{
  "arch": "resmlp",
  "model": "masked image model",
  "dataset": "aerial photos of the United States (SatlasPretrain)",
  "train_examples": 101725,
  "image_size": 64,
  "crop_scale_min": 1,
  "horizontal_flip": true,
  "translate": 0.06,
  "method": "simmim",
  "mask_ratio": 0.75,
  "loss": "l1",
  "norm": "rmsnorm",
  "norm_position": "pre",
  "hidden_act": "swiglu",
  "mlp_ratio": 2.67,
  "parallel_block": false,
  "dropout": 0.05,
  "inner_norm": false,
  "moe": "expert_choice",
  "num_experts": 8,
  "moe_every": 2,
  "expert_mlp_ratio": 0.5,
  "experts_per_token": 2,
  "shared_expert": false,
  "patch_size": [8, 8],
  "conv_stem": true,
  "layers": 14,
  "width": 256,
  "residual_init": "none",
  "optimizer": "muon",
  "muon_scale": "match_rms_adamw",
  "learning_rate": 0.0034,
  "momentum": 0.85,
  "nesterov": true,
  "orthogonalizer": "newton_schulz_5",
  "adamw_lr_other_params": 0.00086,
  "max_grad_norm": 3.0,
  "max_steps": 40000,
  "batch_size": 128,
  "epochs": 50.3,
  "lr_schedule": "step",
  "warmup_steps": 8000,
  "weight_decay": 0.03,
  "adamw_weight_decay_other_params": 0.05
}
Rows from block 7 of a small masked image model, named by matrix and row number. Rows with one number within an expert belong to one neuron, the router's apart. Each number is 128 + 32 x the weight over its row's rms, rounded and kept within 0 to 255. All counts start at 0.
Before each expert's rows are labels from the 100 images, of 14976, where the router gives the expert most weight on average: "top examples" is what is common among them. Only what is clearly more common there than usual is listed. The data: aerial photos of the United States (SatlasPretrain). In brackets: how many of the 100.
# router: router (model.blocks.7.mlp.router.weight, 8x256, trained with AdamW), inputs 192-255
# gate: expert gate (model.blocks.7.mlp.gate, 8x128x256), inputs 192-255
# up: expert up (model.blocks.7.mlp.up, 8x128x256), inputs 192-255
# down: expert down (model.blocks.7.mlp.down, 8x256x128, transposed), outputs 192-255

# expert 3
top examples: crop field (30)
router.3 [171 147 108 134 143 148 135  89 168 106  87  93 110  86 139 130 144 159 196 177 132 103 202 119 115  81 128 118 170 153 125 132 115  77 133 113 141 114 105 102  74 118 184  75  99 205  47 146 101  78 129 107 119  71 141 125 120 136 160 137 103 140 119 127]
gate.0 [165 103 142 141  71 165  72 105 204  79 149 119 189 120 134 118 104 163 134 160 128 153  96 115  79 133 133 119 103  99 144 154 136 113 123  97 135  84 104 108 117 130 146 128 151 181 104 148  96 150  78 145 200  93 107 140 193 135  97 128 125 176 139 151]
up.0 [152 131 120 148 164 160  27 165 107 139 135 120 135  57 141 159 164 111 157 157  92 132 195 111 129 148 134 139 132 102  86 139 102 135 126  90 109  79 120 117 148  80 142 176 140 170  70 127 173 154 185 142 150  91 119 111 205 119  74  92 125 131 150 139]
down.0 [102  90 134 100 160  63 212 105 165 161 143 129 146  95 175 105  88  76  90 144 160  85  99 137  90 124 146 146 166 140 166 127 174 103  40 141 128 104 140 203 135 193 112 143 123 179 152 154 116 121 113  74 126 109 109 162  95 126 132 143 123  83  88 119]
gate.1 [146 158 120  91  77 144  87 209 107 149 125 145 141 171 120 132 171  85  66  96 118 159  97  72 131 160  87 126 120 151  86 145 151 134 127 109 142 111 106 106 102 121 104 182  86 100  96  95 124 183 125  94  80  90  95 137  70 141 155 148  82 144 102 114]
up.1 [132  70 135 233 128  82 178 147 132 131 135  99 124  60 108 130 164 164  99 187  83 138  90  96 126  98 134 106 108  21 160 126  85 112 158 162  75 101 107 136 133 122 130 121 169 113 105 118 161 116 107  80 121 129 124 145 176  76  97 111 151  43 167 117]
down.1 [140 149 137 131  98 163 145 130 110 145 163  95  99 195  82 129  74 179 130 145 147 130 111 105 179  95 139 144 171 129 160 221 107  49 115 107  87 120 145 152  73 142 127 145  76 167 110 118 135  75 139 143 151 133 149 126 155 122 182 124 139 165 207  74]
gate.2 [144 196 103 173  70  76 152 141 145 103 107 149 199  95 124 133  50 110 187 123 112 205 137 194 140 122 139 129 162 115 185 131 142 116 180 112 126 135 160 165 123  59  99 181  79 157  95 132 123 111 152 146 106 144 150 170 104 129 212 167 100 104 165 130]
up.2 [135 108 120 163 148 118 125 103  84 183 136 109 121 106 158  72 164 158 121 190 149  67 114 106  82 150 127 129 102  94 104 159 119 167 177 132 182  96 144 106 109 132 111 141 197  88 114 135 111 150 149 153 168  91 109 113  96 128  97  74 165  99 119  99]
down.2 [116 148  74 177 114 100 141  69  39 147 120  65 189 114 156 128 195  78  61 157 175 117 152 153 109 164 121 101  82 141 135 130 111 165 158 177 129 158 164 133 110 151 135 169 107 145 109 128 150 103 143 210 148 155 141 136 145 140 131  97 199 151 135 108]
gate.3 [116 115 120 120 157 187  94 141 133 133 150 135  94 148 150 151 149  84 149  57 148 144 171 123  69 145  98 156 135 136  95 175 102 127 173 135 163 123  85 150  75 152 126 105 126 181  90 177 163 164 139  81 150 137 151 115 214 124 132 119 126 106 138 161]
up.3 [107 120 142 143 159 136 103 170 131 121 127  96 104 176 131 114 123 152 153  73  86 152 145 130  95  94 104 169 144 119 111 140 125 109  95 133 157 133  67 163  40 133 124 159  64 181  97 199 123 135 142  81 131 133 113 139 164 167 107 132 136 144  92 177]
down.3 [115 103 141 171 125 144 138 134  80 103 150 125 107 147 149 128  76 139  85 117 145 134  89 152 162  65 115 124 103 143 116  99 123 109 106 168 202 114  96 162 172 108 119 178 141 106 113 134 132 139 144 106 152 126 168 109  73 138 113 173 161 129 111 131]

# expert 6
top examples: building (82)
router.6 [122 142 139  79 118 194 101 174  93 152 154 131  98 186 163 122 115  67  82 110 172 136 133 144 117 153 152 130 123 162 153 138 137  89 159 111 113 162 119 144 122 145  77 143 166 163  51  62 105 104 152 199 130 137 117 128 139  94  47 124  86 118  69 168]
gate.0 [169 123 140 160 114 106 107 172 132 140  87 171 138 147  99 177  96  49 149 134 143 160 142 158 135 141 174 107  93 150 105 100 124 154 117  96  85 166 123 104 130 101  81  98 132  87 164 126 163 140 165 179 117 165 206 179  73  82  99 175 166 184  97 115]
up.0 [117 156 114  60 128 137 144  13 135 128 186 103 103 123 159 102 133 159 132 101 106 103 112 122 143 135  66 147 130 120  82 167 120 104  88 148 161 106 132 149 111 140 156 173 125 122  61 169  86 115 125 105 116 113  62  65 132 188 170  96  98 125 128  99]
down.0 [131 101 193  55 131 104 110 156 186  90  79 152 150 126 179 118 136 153 154 105  89 146 118 124 184 170  87 158 122 203 134 110 111 180 176  95 182 132 169 124  92 135 178 121 141 158 123 138 155 191 133  55 136 107 102 151 124 184 222 122 146  93 152 112]
gate.1 [105 126  91 103 147 115  96 121 125 135 129 136 124 205 164 177  98  79 140 173 128 142 127 105  72  81 105 137 128 155 162 125 145 113 144 128 165 134 157 111 118 119  97  84 113 105 158 173  89 112 173 145  86 126 106 118 187 155 110 137 116 195 155 114]
up.1 [ 93 113 160  95 135 130 113 107  74 107 121 135 154  15  80  71 142 130 158 109 124 158 101 147 130 174 141 142 175  99  99 170 141 118 102 137  58  82 150 107  69 123 127 153 128 180 135 114 139 113 107 102 187  93 137 158  69 120 174 105 157 132 137 146]
down.1 [178  57 114  47  86 152 139 137 125 114  88 132 134  48 125 122 108 121 137 168 149 126 139  83 113 189  79 114  85 140 133 135  89  93 123 107 107 112 121 184  82 152 124 113  85 146 110 133 122 151 148  86 193  86 141 155 141 153 170 113 187 213 116 159]
gate.2 [ 82 158 115 129 113  57  97 159 117 204 129 119 110 129 105 135 135 120 139 141  80 136 146 170  70 116 128 144 139 127 174 192 145  89 123  75 125 125 160 121 111 125  76  84 123  79 101 111 139 123 142  92 137 162  97 143  92  99 136 124 109  98 161 140]
up.2 [ 79 130 131 124 106 216 125 176 110 115 146  96 104 166 114 112  94 172 132 140  68  84 165 128  87 146  81 152 122 148 108 124 101 140 117 146 129 128 115 150 130  91 102  97 178 175  99 149 148 133 140 101 154 127 130 144  59  80  87 189 184 107  97 172]
down.2 [ 73 156 120 136 119 113 153 123  83 172 168 155 141 128  98 117 140 128 132 174 116 158 132 137  95 135 105 125 112 133  92 169 125  90 146 142  96 124 141  34 131  59 181 129 195 153 141 173 115 120 145  77  83 115 113 142 170  95 104 175 134 122 111 108]
gate.3 [120 134  88  75 146 166 134 155  96 108 115 128 125 132 151 129 100 142 150  64 152 184 152 161 216 149 112 163 163 155 121 147 171  76 168 143  93  94 138 127 102 124  52 156 163 144 142 172 140 179 140 158  57 153 142 143 100  68 193 140  94 105 124 142]
up.3 [132 143 147  92 124  21  88 112 150 109 116  79 127 131 104 143 149 132 158  88  62  82 118 125 156 150 104 149 163 127 121  71 161  77 151  86 109 111 174 114  98 147 189 180 139 126 107 106 109 114  94 123 145 154  98 137  80 161 168 131  92 224 140 134]
down.3 [124 150 120 113 134  76 120 106  84 117 119  69 140  51 156 140  84 102 146  84  93  60  57 141 154 111  97 154 150 143  98 178 100 109 103 150 138 152 156 108 100 226 123 160 152  61 105 159 157  79  79 201 131 135 100  91 175 125 131  79  99 166 124 124]

# expert 0
top examples: building (99)
router.0 [111 130 154 106  81 167 167 164 135 142 113 104 113 176 204 135 127 138 130 120 142 163 116 140 110 117 163 108 140 123 198 130 121 156 102 189 148 117 151 156 143 107 168 142 135 125 158  78  77  91 160 166 123  81 173  99 165 147  63 130 132 111 124 111]
gate.0 [107 150 155  80 147 152 167  68 128 136 139 144 117  94 147 125 114 201 163 142 101 113 190 146 126 125 181 113  85 108 119 151 116 111 167  89  80 189 115  92 200 165 153 144 112 114  98 153 192 133 180 141  88 101  83 125 168 114  82  86 139  84 126 125]
up.0 [ 92 111 136 122 163   0 146  41 153 129 134 169 120 103 102  45 128 169 138 136  91 121 136 170 131 113 125 157 160 109 142 121 135 178 225 104 115 148 151  83 140 135 126 159 154 108 127 165 161 141 132 151 156 128 115 125  94 116 161 123 131  88 126 117]
down.0 [121 180 183 108 121  93 103  62 191 145  67 113 120  90 107 100 117 118 135 146  72 112 113 134 109 122 120 126 177 122 126 166  96  46 132 143 110 117 143 135 111 107 174 245 140 115 157 120 119 123 142  84 115  83  58 147  73 136 108 142 149 157 111 154]
gate.1 [134 120 136 118 139 125 121 169 137 135  97  64  93 106 105 166 104 143 133 149  82 190 148 105 102 141 129 182  93 164  78 154 152 119 113  77  50  78 114 136 141 193 160  91  56 123 130 183 179 153 177  63 122 119 124 168 170 166 176  98 147 128 114 144]
up.1 [153 145  93 178 147 130 100 111 183 138  99 135 132 116 163 134 136 138 172  91 144 197 203 148  69  86 174 147 112 168  88 124 162  68 171 201 158 117  87  75 151  76  64 107 136 143 132 139 115 149 154 164 119 117 129 173  92 167 111 114 125 149 141 108]
down.1 [205 164 130 159 141 101 145  90 128 120 107 102 137 157  80 134 116 120 113  89 164  96 119 128 145 183  95 207  88 117 130 186  80  83 137 134 155 172 164 137 120  82 104  44 120  88 177 153 129 115 133  93 137  89 145  86 173 116 127 111 105 120  83 114]
gate.2 [172 120 177 104 142 102 126  86 129  96 179 104 127  98 119  96 156  63 171 135  80 203  95 118  97 157 134 100 147 110 102 109 110 179 182 125  86 167 138 117 180 131 178  96 119  92 133  38 175 113 124 191 103 121  79 129 131 136 171 178 156  85 151 129]
up.2 [129 128 148 103 108 106 122 218 162 116 125  88 144 111 102 164  89 239  95 142 135  32 140 168 139 146 121 133  75 131 161 121 148 135 118 122 129  57 155 140 110 108 116 157 150 133  90 166 114 109  94  68 151 178 191 119 133 139 100 116 101 151  78 148]
down.2 [ 96 125 183 124 184  90 132 115 108 146 120 103 149  94 123 142 106 170 126 130 104 178 176 111  92 139 173 172  59 183 186 207 123 169 157  93 112 127 146  89 153 134 128  90  97 138 142  95 141 118 175 132 130 109 112 139 133  62 194 122 132  43 187 147]
gate.3 [123 113 128 122 149  96 116  85  81 118 167 142 138 136 106 149  81 149 154 139 121 204 105 147 115 127 173 111 141 101 152 122 131  91 204  82  56 115 179 111 142 137 115 134 162 119 118  86 125 161 126  93 109  91  97 129 167 110 154 171  94  58 148 140]
up.3 [141 118  83 117 124 170 150 159 164 143  99 132 112 122 128 128 126 118  90 149 102  84 140  97 146 127  95 146 106 144  97 120 103 147 115 160 180 103 107 158  86 108 152 113 114 114 165 157 136  45 111  87 181 164 158 173 132 122  66  98 145 211 117 116]
down.3 [127  91 115  60 137  32 131 132 106 184 165  85 147 187  99 107 110 111  91 143 115  82  83 108 109 138 144 108 157  61 105 156 132  96  69 115 139 110 129 114 122  97  99 139 136  57  54  96 130 173 104 195 166 120 163 122 175 185  94 112 132 101 155 183]