A small masked image model, trained from scratch.
Model: 9.68M parameters, 64-pixel images, arch resmlp, norm rmsnorm, activation swiglu, moe expert_choice, width 256.
Training: muon at rate 0.0034, batches of 128.
Data: trained on aerial photos of the United States (SatlasPretrain), 50.3 epochs.
Rows from block 11 of a small masked image model, named by matrix and row number. Rows with one number within an expert belong to one neuron, the router's apart. Each number is 128 + 24 x the weight over its row's rms, rounded and kept within 0 to 255. All counts start at 0. Numbers have three digits each.
Before each expert's rows are labels from the 100 images, of 14976, where the router gives the expert most weight on average: "strongest on" is what is common among them. Only what is clearly more common there than usual is listed. The data: aerial photos of the United States (SatlasPretrain).
# router: router (model.blocks.11.mlp.router.weight, 8x256, trained with AdamW), inputs 172-255
# gate: expert gate (model.blocks.11.mlp.gate, 8x128x256), inputs 172-255
# up: expert up (model.blocks.11.mlp.up, 8x128x256), inputs 172-255
# down: expert down (model.blocks.11.mlp.down, 8x256x128, transposed), outputs 172-255

# expert 6
strongest on: building
router.6:154098145094099108136099132131122114164104137133141126133096094077151121080115141093125120109097102120178136125120176138083124150130121115154081120143140140089144099144168092180131168108153135116159119142090140124072124123176089108173096129145106138126
gate.0:151121151144139145125114152158134109141125165107126183143103148146115118128108171139146120114102138148149162136147142120116107126139121154147131135141110139072110173117130099119162110162150173131115153132147128137088127118159107104149085154133175177151
up.0:088130154131131167067100125124120096130131133091133155125119136153121130135178126130153125171136143114140142095137130102130106120108115223146145097100107136156132062144131129094145153127133131132114124141141140114099097114147110118112086161132157127162
down.0:073107077099108112127174106151114168131172096126112117136142126124117167127137124136068110121104113152125149135146125158145119135091104113137103136149121084081138089144097133126159115099156111133108158102096117137155137110183118119142128126135102140090
gate.1:127122126110130109106128121112117129139115120153182150111122139129136107102120134152101119145137116157141134116174118123108111125163149134130134138136122157157071108136116125143128084126172156119130129128136090091132097099179142153135120087129143116158
up.1:092152107095155151134150154150156124140100125136175148123107131121122106127107109117097123145139133125131136117162126135100110144148119127118141136121114157108065083139126140148081101118133151124118113182153125099124127094156149138130115125142119136166
down.1:137108095123126140126129127153102144143118127134099138108103099102122133109170107097193087113107108156127134164143131103143107103138102090092141105145138129099125109125118092161138154175148168122119164108162113116122115142150148142138119112115151099151
gate.2:153126063131160085133121152136157148140154119148127090144118094147148093113123118131139128149140145134077133051115164125085154130137127151180123117155141119077140138165105095138086155114138126139116099128083124102148134124165145132139141091098093099137
up.2:128130153125158116106133107151136172137150117123143110142132128176159130126103161170145137120132096145141126142072125149173087111134166095119104132101131119132125117152132134156132090136096131062139146175108152142095154110135130110051118151128088136121
down.2:149127125120133093122113112102112107141121112092145116139095115145077127133172152177124111099142125117165136131133125135166104140152104125119147119124150092134092105132103107118132100126118104106122108171093112159162118109121152141090079127158079117132
gate.3:132171131139129151142105119132183121105149109127094120135156102149142129100131108131120111141125183129120132123127178141143164167113111156123126084106132087104098095145142159135129160120117097134084117162157116130115129105159152123091072120122139145094
up.3:126134122131139141127121121137119176107162108106082132151130126141097142124140127128130130110148110101123134152159105162135144191141129168173096138093127111111144155177090167150123125106074144130082134140128131112149094112134132160151097144141131111081
down.3:144133147129152176102096145102188131117145163124092039148141110119147136168091145108150141152154124145154145140126142128141162170138109124135126143115108204081085172143137117077104126083100161136120119171138095124115134150146177125150100119114193161121

# expert 0
strongest on: crop field
router.0:131105145139109128085121112139153166138115122129113173088101129141155106167143100108110126155124159122131103113111131093133112122116115134105151126138108138123133176102146112094132105136165113155103102111117121130148115096133117168184142058084134093174
gate.6:099091141151118107108129126153098156147167132092125136102151133130107154150064136118115119155130142131133109176161099112123141164159111168136144132126108138115105146103124135138134143145151147135067128094147134109095173129116124158149121116137140143177
up.6:144085118101101120123090095145096161145163110108129111120104171123143139167049151133076085111131121118078139170141122115132103147153201110117113120108135124130117176119137124128103089133129171120132148156148147065150179142097115158130153118154100154120
down.6:110186113129129127104133103151098118115092112134157098122142112114150088100111167136138189152140171104158067125129142115159115106134098134173119120085130114101101140129120123136124127133130142162121125082130128120135159121137125102114130133111153145138
gate.7:131144117116117119151127153085096111162169102130129167133159169172137147146110107170086128111157131116115129150062114126119128109149132102129132113125138121133182177133105115150139147126122167112100127119146128078049121159163112135123091109164162128144
up.7:127138123114177143143142134054108119152150114114126166158150191154114136129153095142139141110158142128112111161121107144079141109139086098107159106132110112117128162119108110117166122125097129096081156108146070100064128124140107150159096143199142150105
down.7:085118149148143120130137155146113118126142169089145087116094103128162137099168071118136119154114169137107133126142096150110144141090125143122132127165141114158103117114099123168093067103131087077099109121128112119110134124138078117089162133090131140142
gate.8:171120117151134115118141101116135060113125109125128119150115101112150175125130090109127112125120117144102136132151126124076205083085116136137153132150180120074138105115109141147110131113127103128135100117118126142121143141154136130132156141104123161132
up.8:141115124113121101157123108150134051126113119141085117141133126079146180100172088089083099090142095110123099088133113123091190113133087138148132139120130127085142180144109102097121154090138141166112156129132116148104112127111144127102155168130176170138
down.8:152137142144131149165084092125102096115167151151120119131152118162196086121137124096167145173133125184148131102136185088117175118140118088136098131137145118129149128140120132118123154143126088173116142141144140134116114144107130105121139159110155222115
gate.9:114108131127165139102137104101111129174104103125137127141147118123138126131123122123145126159104100114113110112086145126129140131149128175167121151172147141145122144125133143147116103075130111088143105152133103099132108116139132167159103090146139138062
up.9:125119107130076137122116131125121130095121137122113208145128110129092129116118131114109131090198148163100131157142141138089095139135164094108123142129111127124157116132125105109119128133134135163108105162092170141008160130125145110109142099069140116164
down.9:178097132096188113110120145174103118137130133124144086136147111136185107131147126109099151139129134092128125133128154144113138108153113157096127115138158127117115145164092105151147150137116202088153119114114119126100145129139148137106104093118142133131

# expert 3
strongest on: crop field
router.3:125110154117143149143139152157097137145131111121122141117160154149129117132121126118094143119134110132102130152135121133135131133100139178122112113179119128169113107081124145110133114092067159134152115097174083143159101086117140165160159096161133114138
gate.0:106054158119138130192174145125102129148142117139114128135107093145135124162083105097131128168140148112099127090150142143095162137129139117140134143123102124110170135102130148136137171092139161094130134180177138119134122156139137115147179167146053148115
up.0:153113178155158098146146120179119117121103088141118108141145117117145134145092135112142133134096109096150107089127118104166093144124124121113172133168109139109127163154148146090149168089145100137154151088157126159132076141120111146138167124117172123117
down.0:064165080106131134093155131155135112123167155127099153105104110160197114120116127099094133128132107132125193130105147147096145124162137143133127159168130109103126106126128128086121133140102148126138132067056130155113145164116151082086150122137133133114
gate.1:110125098146101139130154142116137191080113117107123135186084089121134126124116142145126141111103167120134146148121171139159081116151155130133123132163144114134146086177108097143115117125141105146139127099113154137102150157125120134103128089157163127127
up.1:141145125138120146121107158112106103138079124151121149124093131144053142142107117137139110137125110132168145095116183129140138124121132134110129079125095125135105145104165099143138127113134107126141145139138154111109162168149144143168142162098087106146
down.1:185151115101146117118115155134156110118124136112163111147102106106180086124160167149143120120175136133109143154161112145064089167118123131126140116107143161120117117078125107116156147148083153079125086140109127102145132130119095161134125127138125104163
gate.2:102107100137135127112073111155115134115095103114145143128125138109136078099155158152106133141156163115108102148159066143144146108126174131134148131168105123153134100124108130196156100179156122108128122137127189113081111149181145112126102110109118108152
up.2:176111133142153134108127159111133112124176183136113082108097123131149141162144082140122140138137117135125146149150130113147088141130179168146155128100083125129110139088125067092103108098122157136107104136130109186176102118113141116101145108159157114118
down.2:121087122154144113134143148137172121119198173130095133160132097148130159174127111150162128066112134153124114092122103130139127164131113134126139154139150154124155087121131134159120101091111138142116111151108113164149077132103122152154112148113135145115
gate.3:132108108104107129136129139176141119121114144119149083083106090144128158167157125122118117148176159141117129142144179059103146164124089146122140135114106135140099119120129123109102082135137124108097149150108139087121150138111113127145171109151145176153
up.3:178228138124117130107111102115120103112119147129137125108077110149122109114135143101166152111176158165152132107177150159098145128116130101154141124126167146096092127149132139096111114124159088186155114110147121145132077139097122151077098133145111111072
down.3:157132123137149134122120144125100119143141099117132084111149151139113130100135100173115145147101122119098087153135147139180128100135138124102138119139133109189168095108081155114115128135161134109116114115145134142125104120154115144109073131095131092105

# expert 4
strongest on: crop field
router.4:174163126124131109086136103167120095168131159103103104133133121096128148143111150150109106139154109134117120177179119107156113124126155122087149108157140135172155119137072147089120084126148109143153170151198131122145135125152126154117169068173126134084
gate.6:135139136117087121113137131102094181135125177158101128111142126129145157084107136153133159121130125133129136135117159137133122110180091155113127142138111141115131131119128136128102061170102190132134104144115120135130121131119085113116138129106128144069
up.6:131126090129116151088156115137121135123099121150124128120102188152137111144098132146115155100111108138083104114113137182144114118137108172096092126102104116144167145121154133104146061102099073091130155119097098111134132086102145128069141137083148141132
down.6:133119116136108133172147148160145093156124102117160128167120123109163124138087117158117157160111149103090089125144142139111146147094145124098126097148154126131110102089157135105157127082125029107133164130154114103110126123106187150156180076095143131142
gate.7:136151078140088096160157128116130135148100141143144118133117162106125100146131089099177118117121167168119150134180140121109160121113112102107065131096120124133165169134154120119142138111098146138172122089113126131064109129137115125202119105144114117105
up.7:112137115159079103110135143108105092131090146141150113105107138124135115157136103138164110144103154217126148111126155150089179162110131127146108135122131129087096133104131128127142126120104137133180138160126137136095109108121096142179104133160117121094
down.7:111123144155113135105115150122132145179135094153157137146113123103160138116105112121139107132127136171130146150121107114099158148109144124143137198131156139139142156097167148107101085121161119124126159160118163113118120106133106127165143118146128151102
gate.8:116098155115127117130149140129146143165111143108144139140150096090121129138088118172120129137107127113070098134127137178120153155134143126103130116116139156127171177080156126129139116099118097122105139167136157092108071173127079121132164146107107136089
up.8:157122095118162118112110124092095160077164099152115123118132128130143145164156143092142096141096098111172165156150143114142132081091144137147089177135142112154073135144103163118127132132092146166112105133097140127148187084100189136156109117134127131154
down.8:133137134156079142139107136112111112149125169114126089148134127127140161126119089158083152126135133153138110116132130138148158133112087154099122064119184160126210150129130150151108126114114090112107108142133109103100128100113099143109131085137105117116
gate.9:134129109152110096114127174120098132126077115123139130127140118154075094083137104174114114097151148113129127095170178107138157098138135132068119084134117119116165110136148184148110113102111138116071094167148118123154164116145135107133094112126135156116
up.9:097096148128122170166117103126172109129194140141096134151127095101145157174131150069164133143120107124105128115158076120103092152145090124140153163116116130062097127117149109143132118112141118151146150106082122152100101163086125149120156125135104117108
down.9:159144126132111123146116102114103101129114145112167099100158097099132106093151140156137156185131137109108114161117111114134151156102131139149121106164150188134137162102135101169070154113088133108135108132116122100105127140062102145117166071143152135090

# expert 7
strongest on: crop field
router.7:116131121184135108137126145130126083133134093104088138120134164144134133121082127091104119113142090143097103143132119114133150081152125146089134147153098112117130128114139117117087105152123095130142125122131203134108149136112131058110163171130094106117
gate.6:105134163126172117170150120141130127155157103122172126136147107178132118133141158156107158145127098109169115121119144109160141138157153159124140069149157127157053120139099098125132164118181153144142171105133149160092100150149111163138131093156123151134
up.6:106145106105138090101131096180141099107104160124117129106134130137111103088105099093132091134133166104167125113121111119123122111124101143127127124140127156085138093113131142136156106106144144111106094116158107132143136120130150157141141122111128106105
down.6:130083145109143111122120102163123127141139149106128109135118057102109144136166156144132136151139140123166113138158168154130119122133116111155123101140097124137063160112146082149146196147131174138126142111142105097137155179168111171150126106111133126124
gate.7:139129128103109099104092130135073105118123152094158134123131118147145129124109126117125113170164094095175142167092144095131111125143157115138160115176105113163143110130090138164117097145141166109119116135149139125104137146119077102146131143100104101183
up.7:147129126118148136126173132145122132131149105120118096124116073136157130183105127158152095129176150096142139123157131153092164115092134106125116154078122133123112102117116152123134131114138109136122129134169112115147118102126135123146120135152119145048
down.7:086114126141097145152136147139152138130137125136076151148161139151064132141142158149134114148123130144076210154146136132142127166152124149165156116110105150153126168147110131109119105120133105076119104165117130147131113134078128155090149114113111137148
gate.8:138138120153102113087092109146134148061132138147127125139126141094081122123104112112165142144041097162112122143145096113138125096101120142135151164104156135147128138123113113119126120139099162127173149165154130140139161112108127160127128109128132118143
up.8:134100124116101094115134137140083120164095100145122132128138101137103104123115115122121150179097110139104156171153110127133133092119123134156149167119141134145141086112108155118106124166130138102143105175138150146157136085061131120086138112112136120164
down.8:152135133122117101136093120113106133110137152124131127114107139085133094074132108133113142128110110134107120104133100126145102100116107129148089132144117101162098094151168169152147099112131103150148102124100117095120155108162104164151114128149140156084
gate.9:119164121144163127141145162113119124135136115131157121090094096110106142110117134103160132145120133137106129135154138142130080120167112111138130107095137137134137113151086150099153123096125154138125162148120131120114123136113109135129115136127142145159
up.9:124063108129191136105160121145121127117155082107105100156119089152137146095104109111032123122127140111132140134156159165121133126086093119166127151089077148111161127166102112159115148124139166119148133107106125131115145142112122156081125143141116158134
down.9:168138165121038121134109113073118133130132106123121153139141148149176166133034152142066116131132118092157129110154140118124127154140133150130173155172130131104096153112152125108152142147105134150128155127172098119152111089108071120146117133127132087162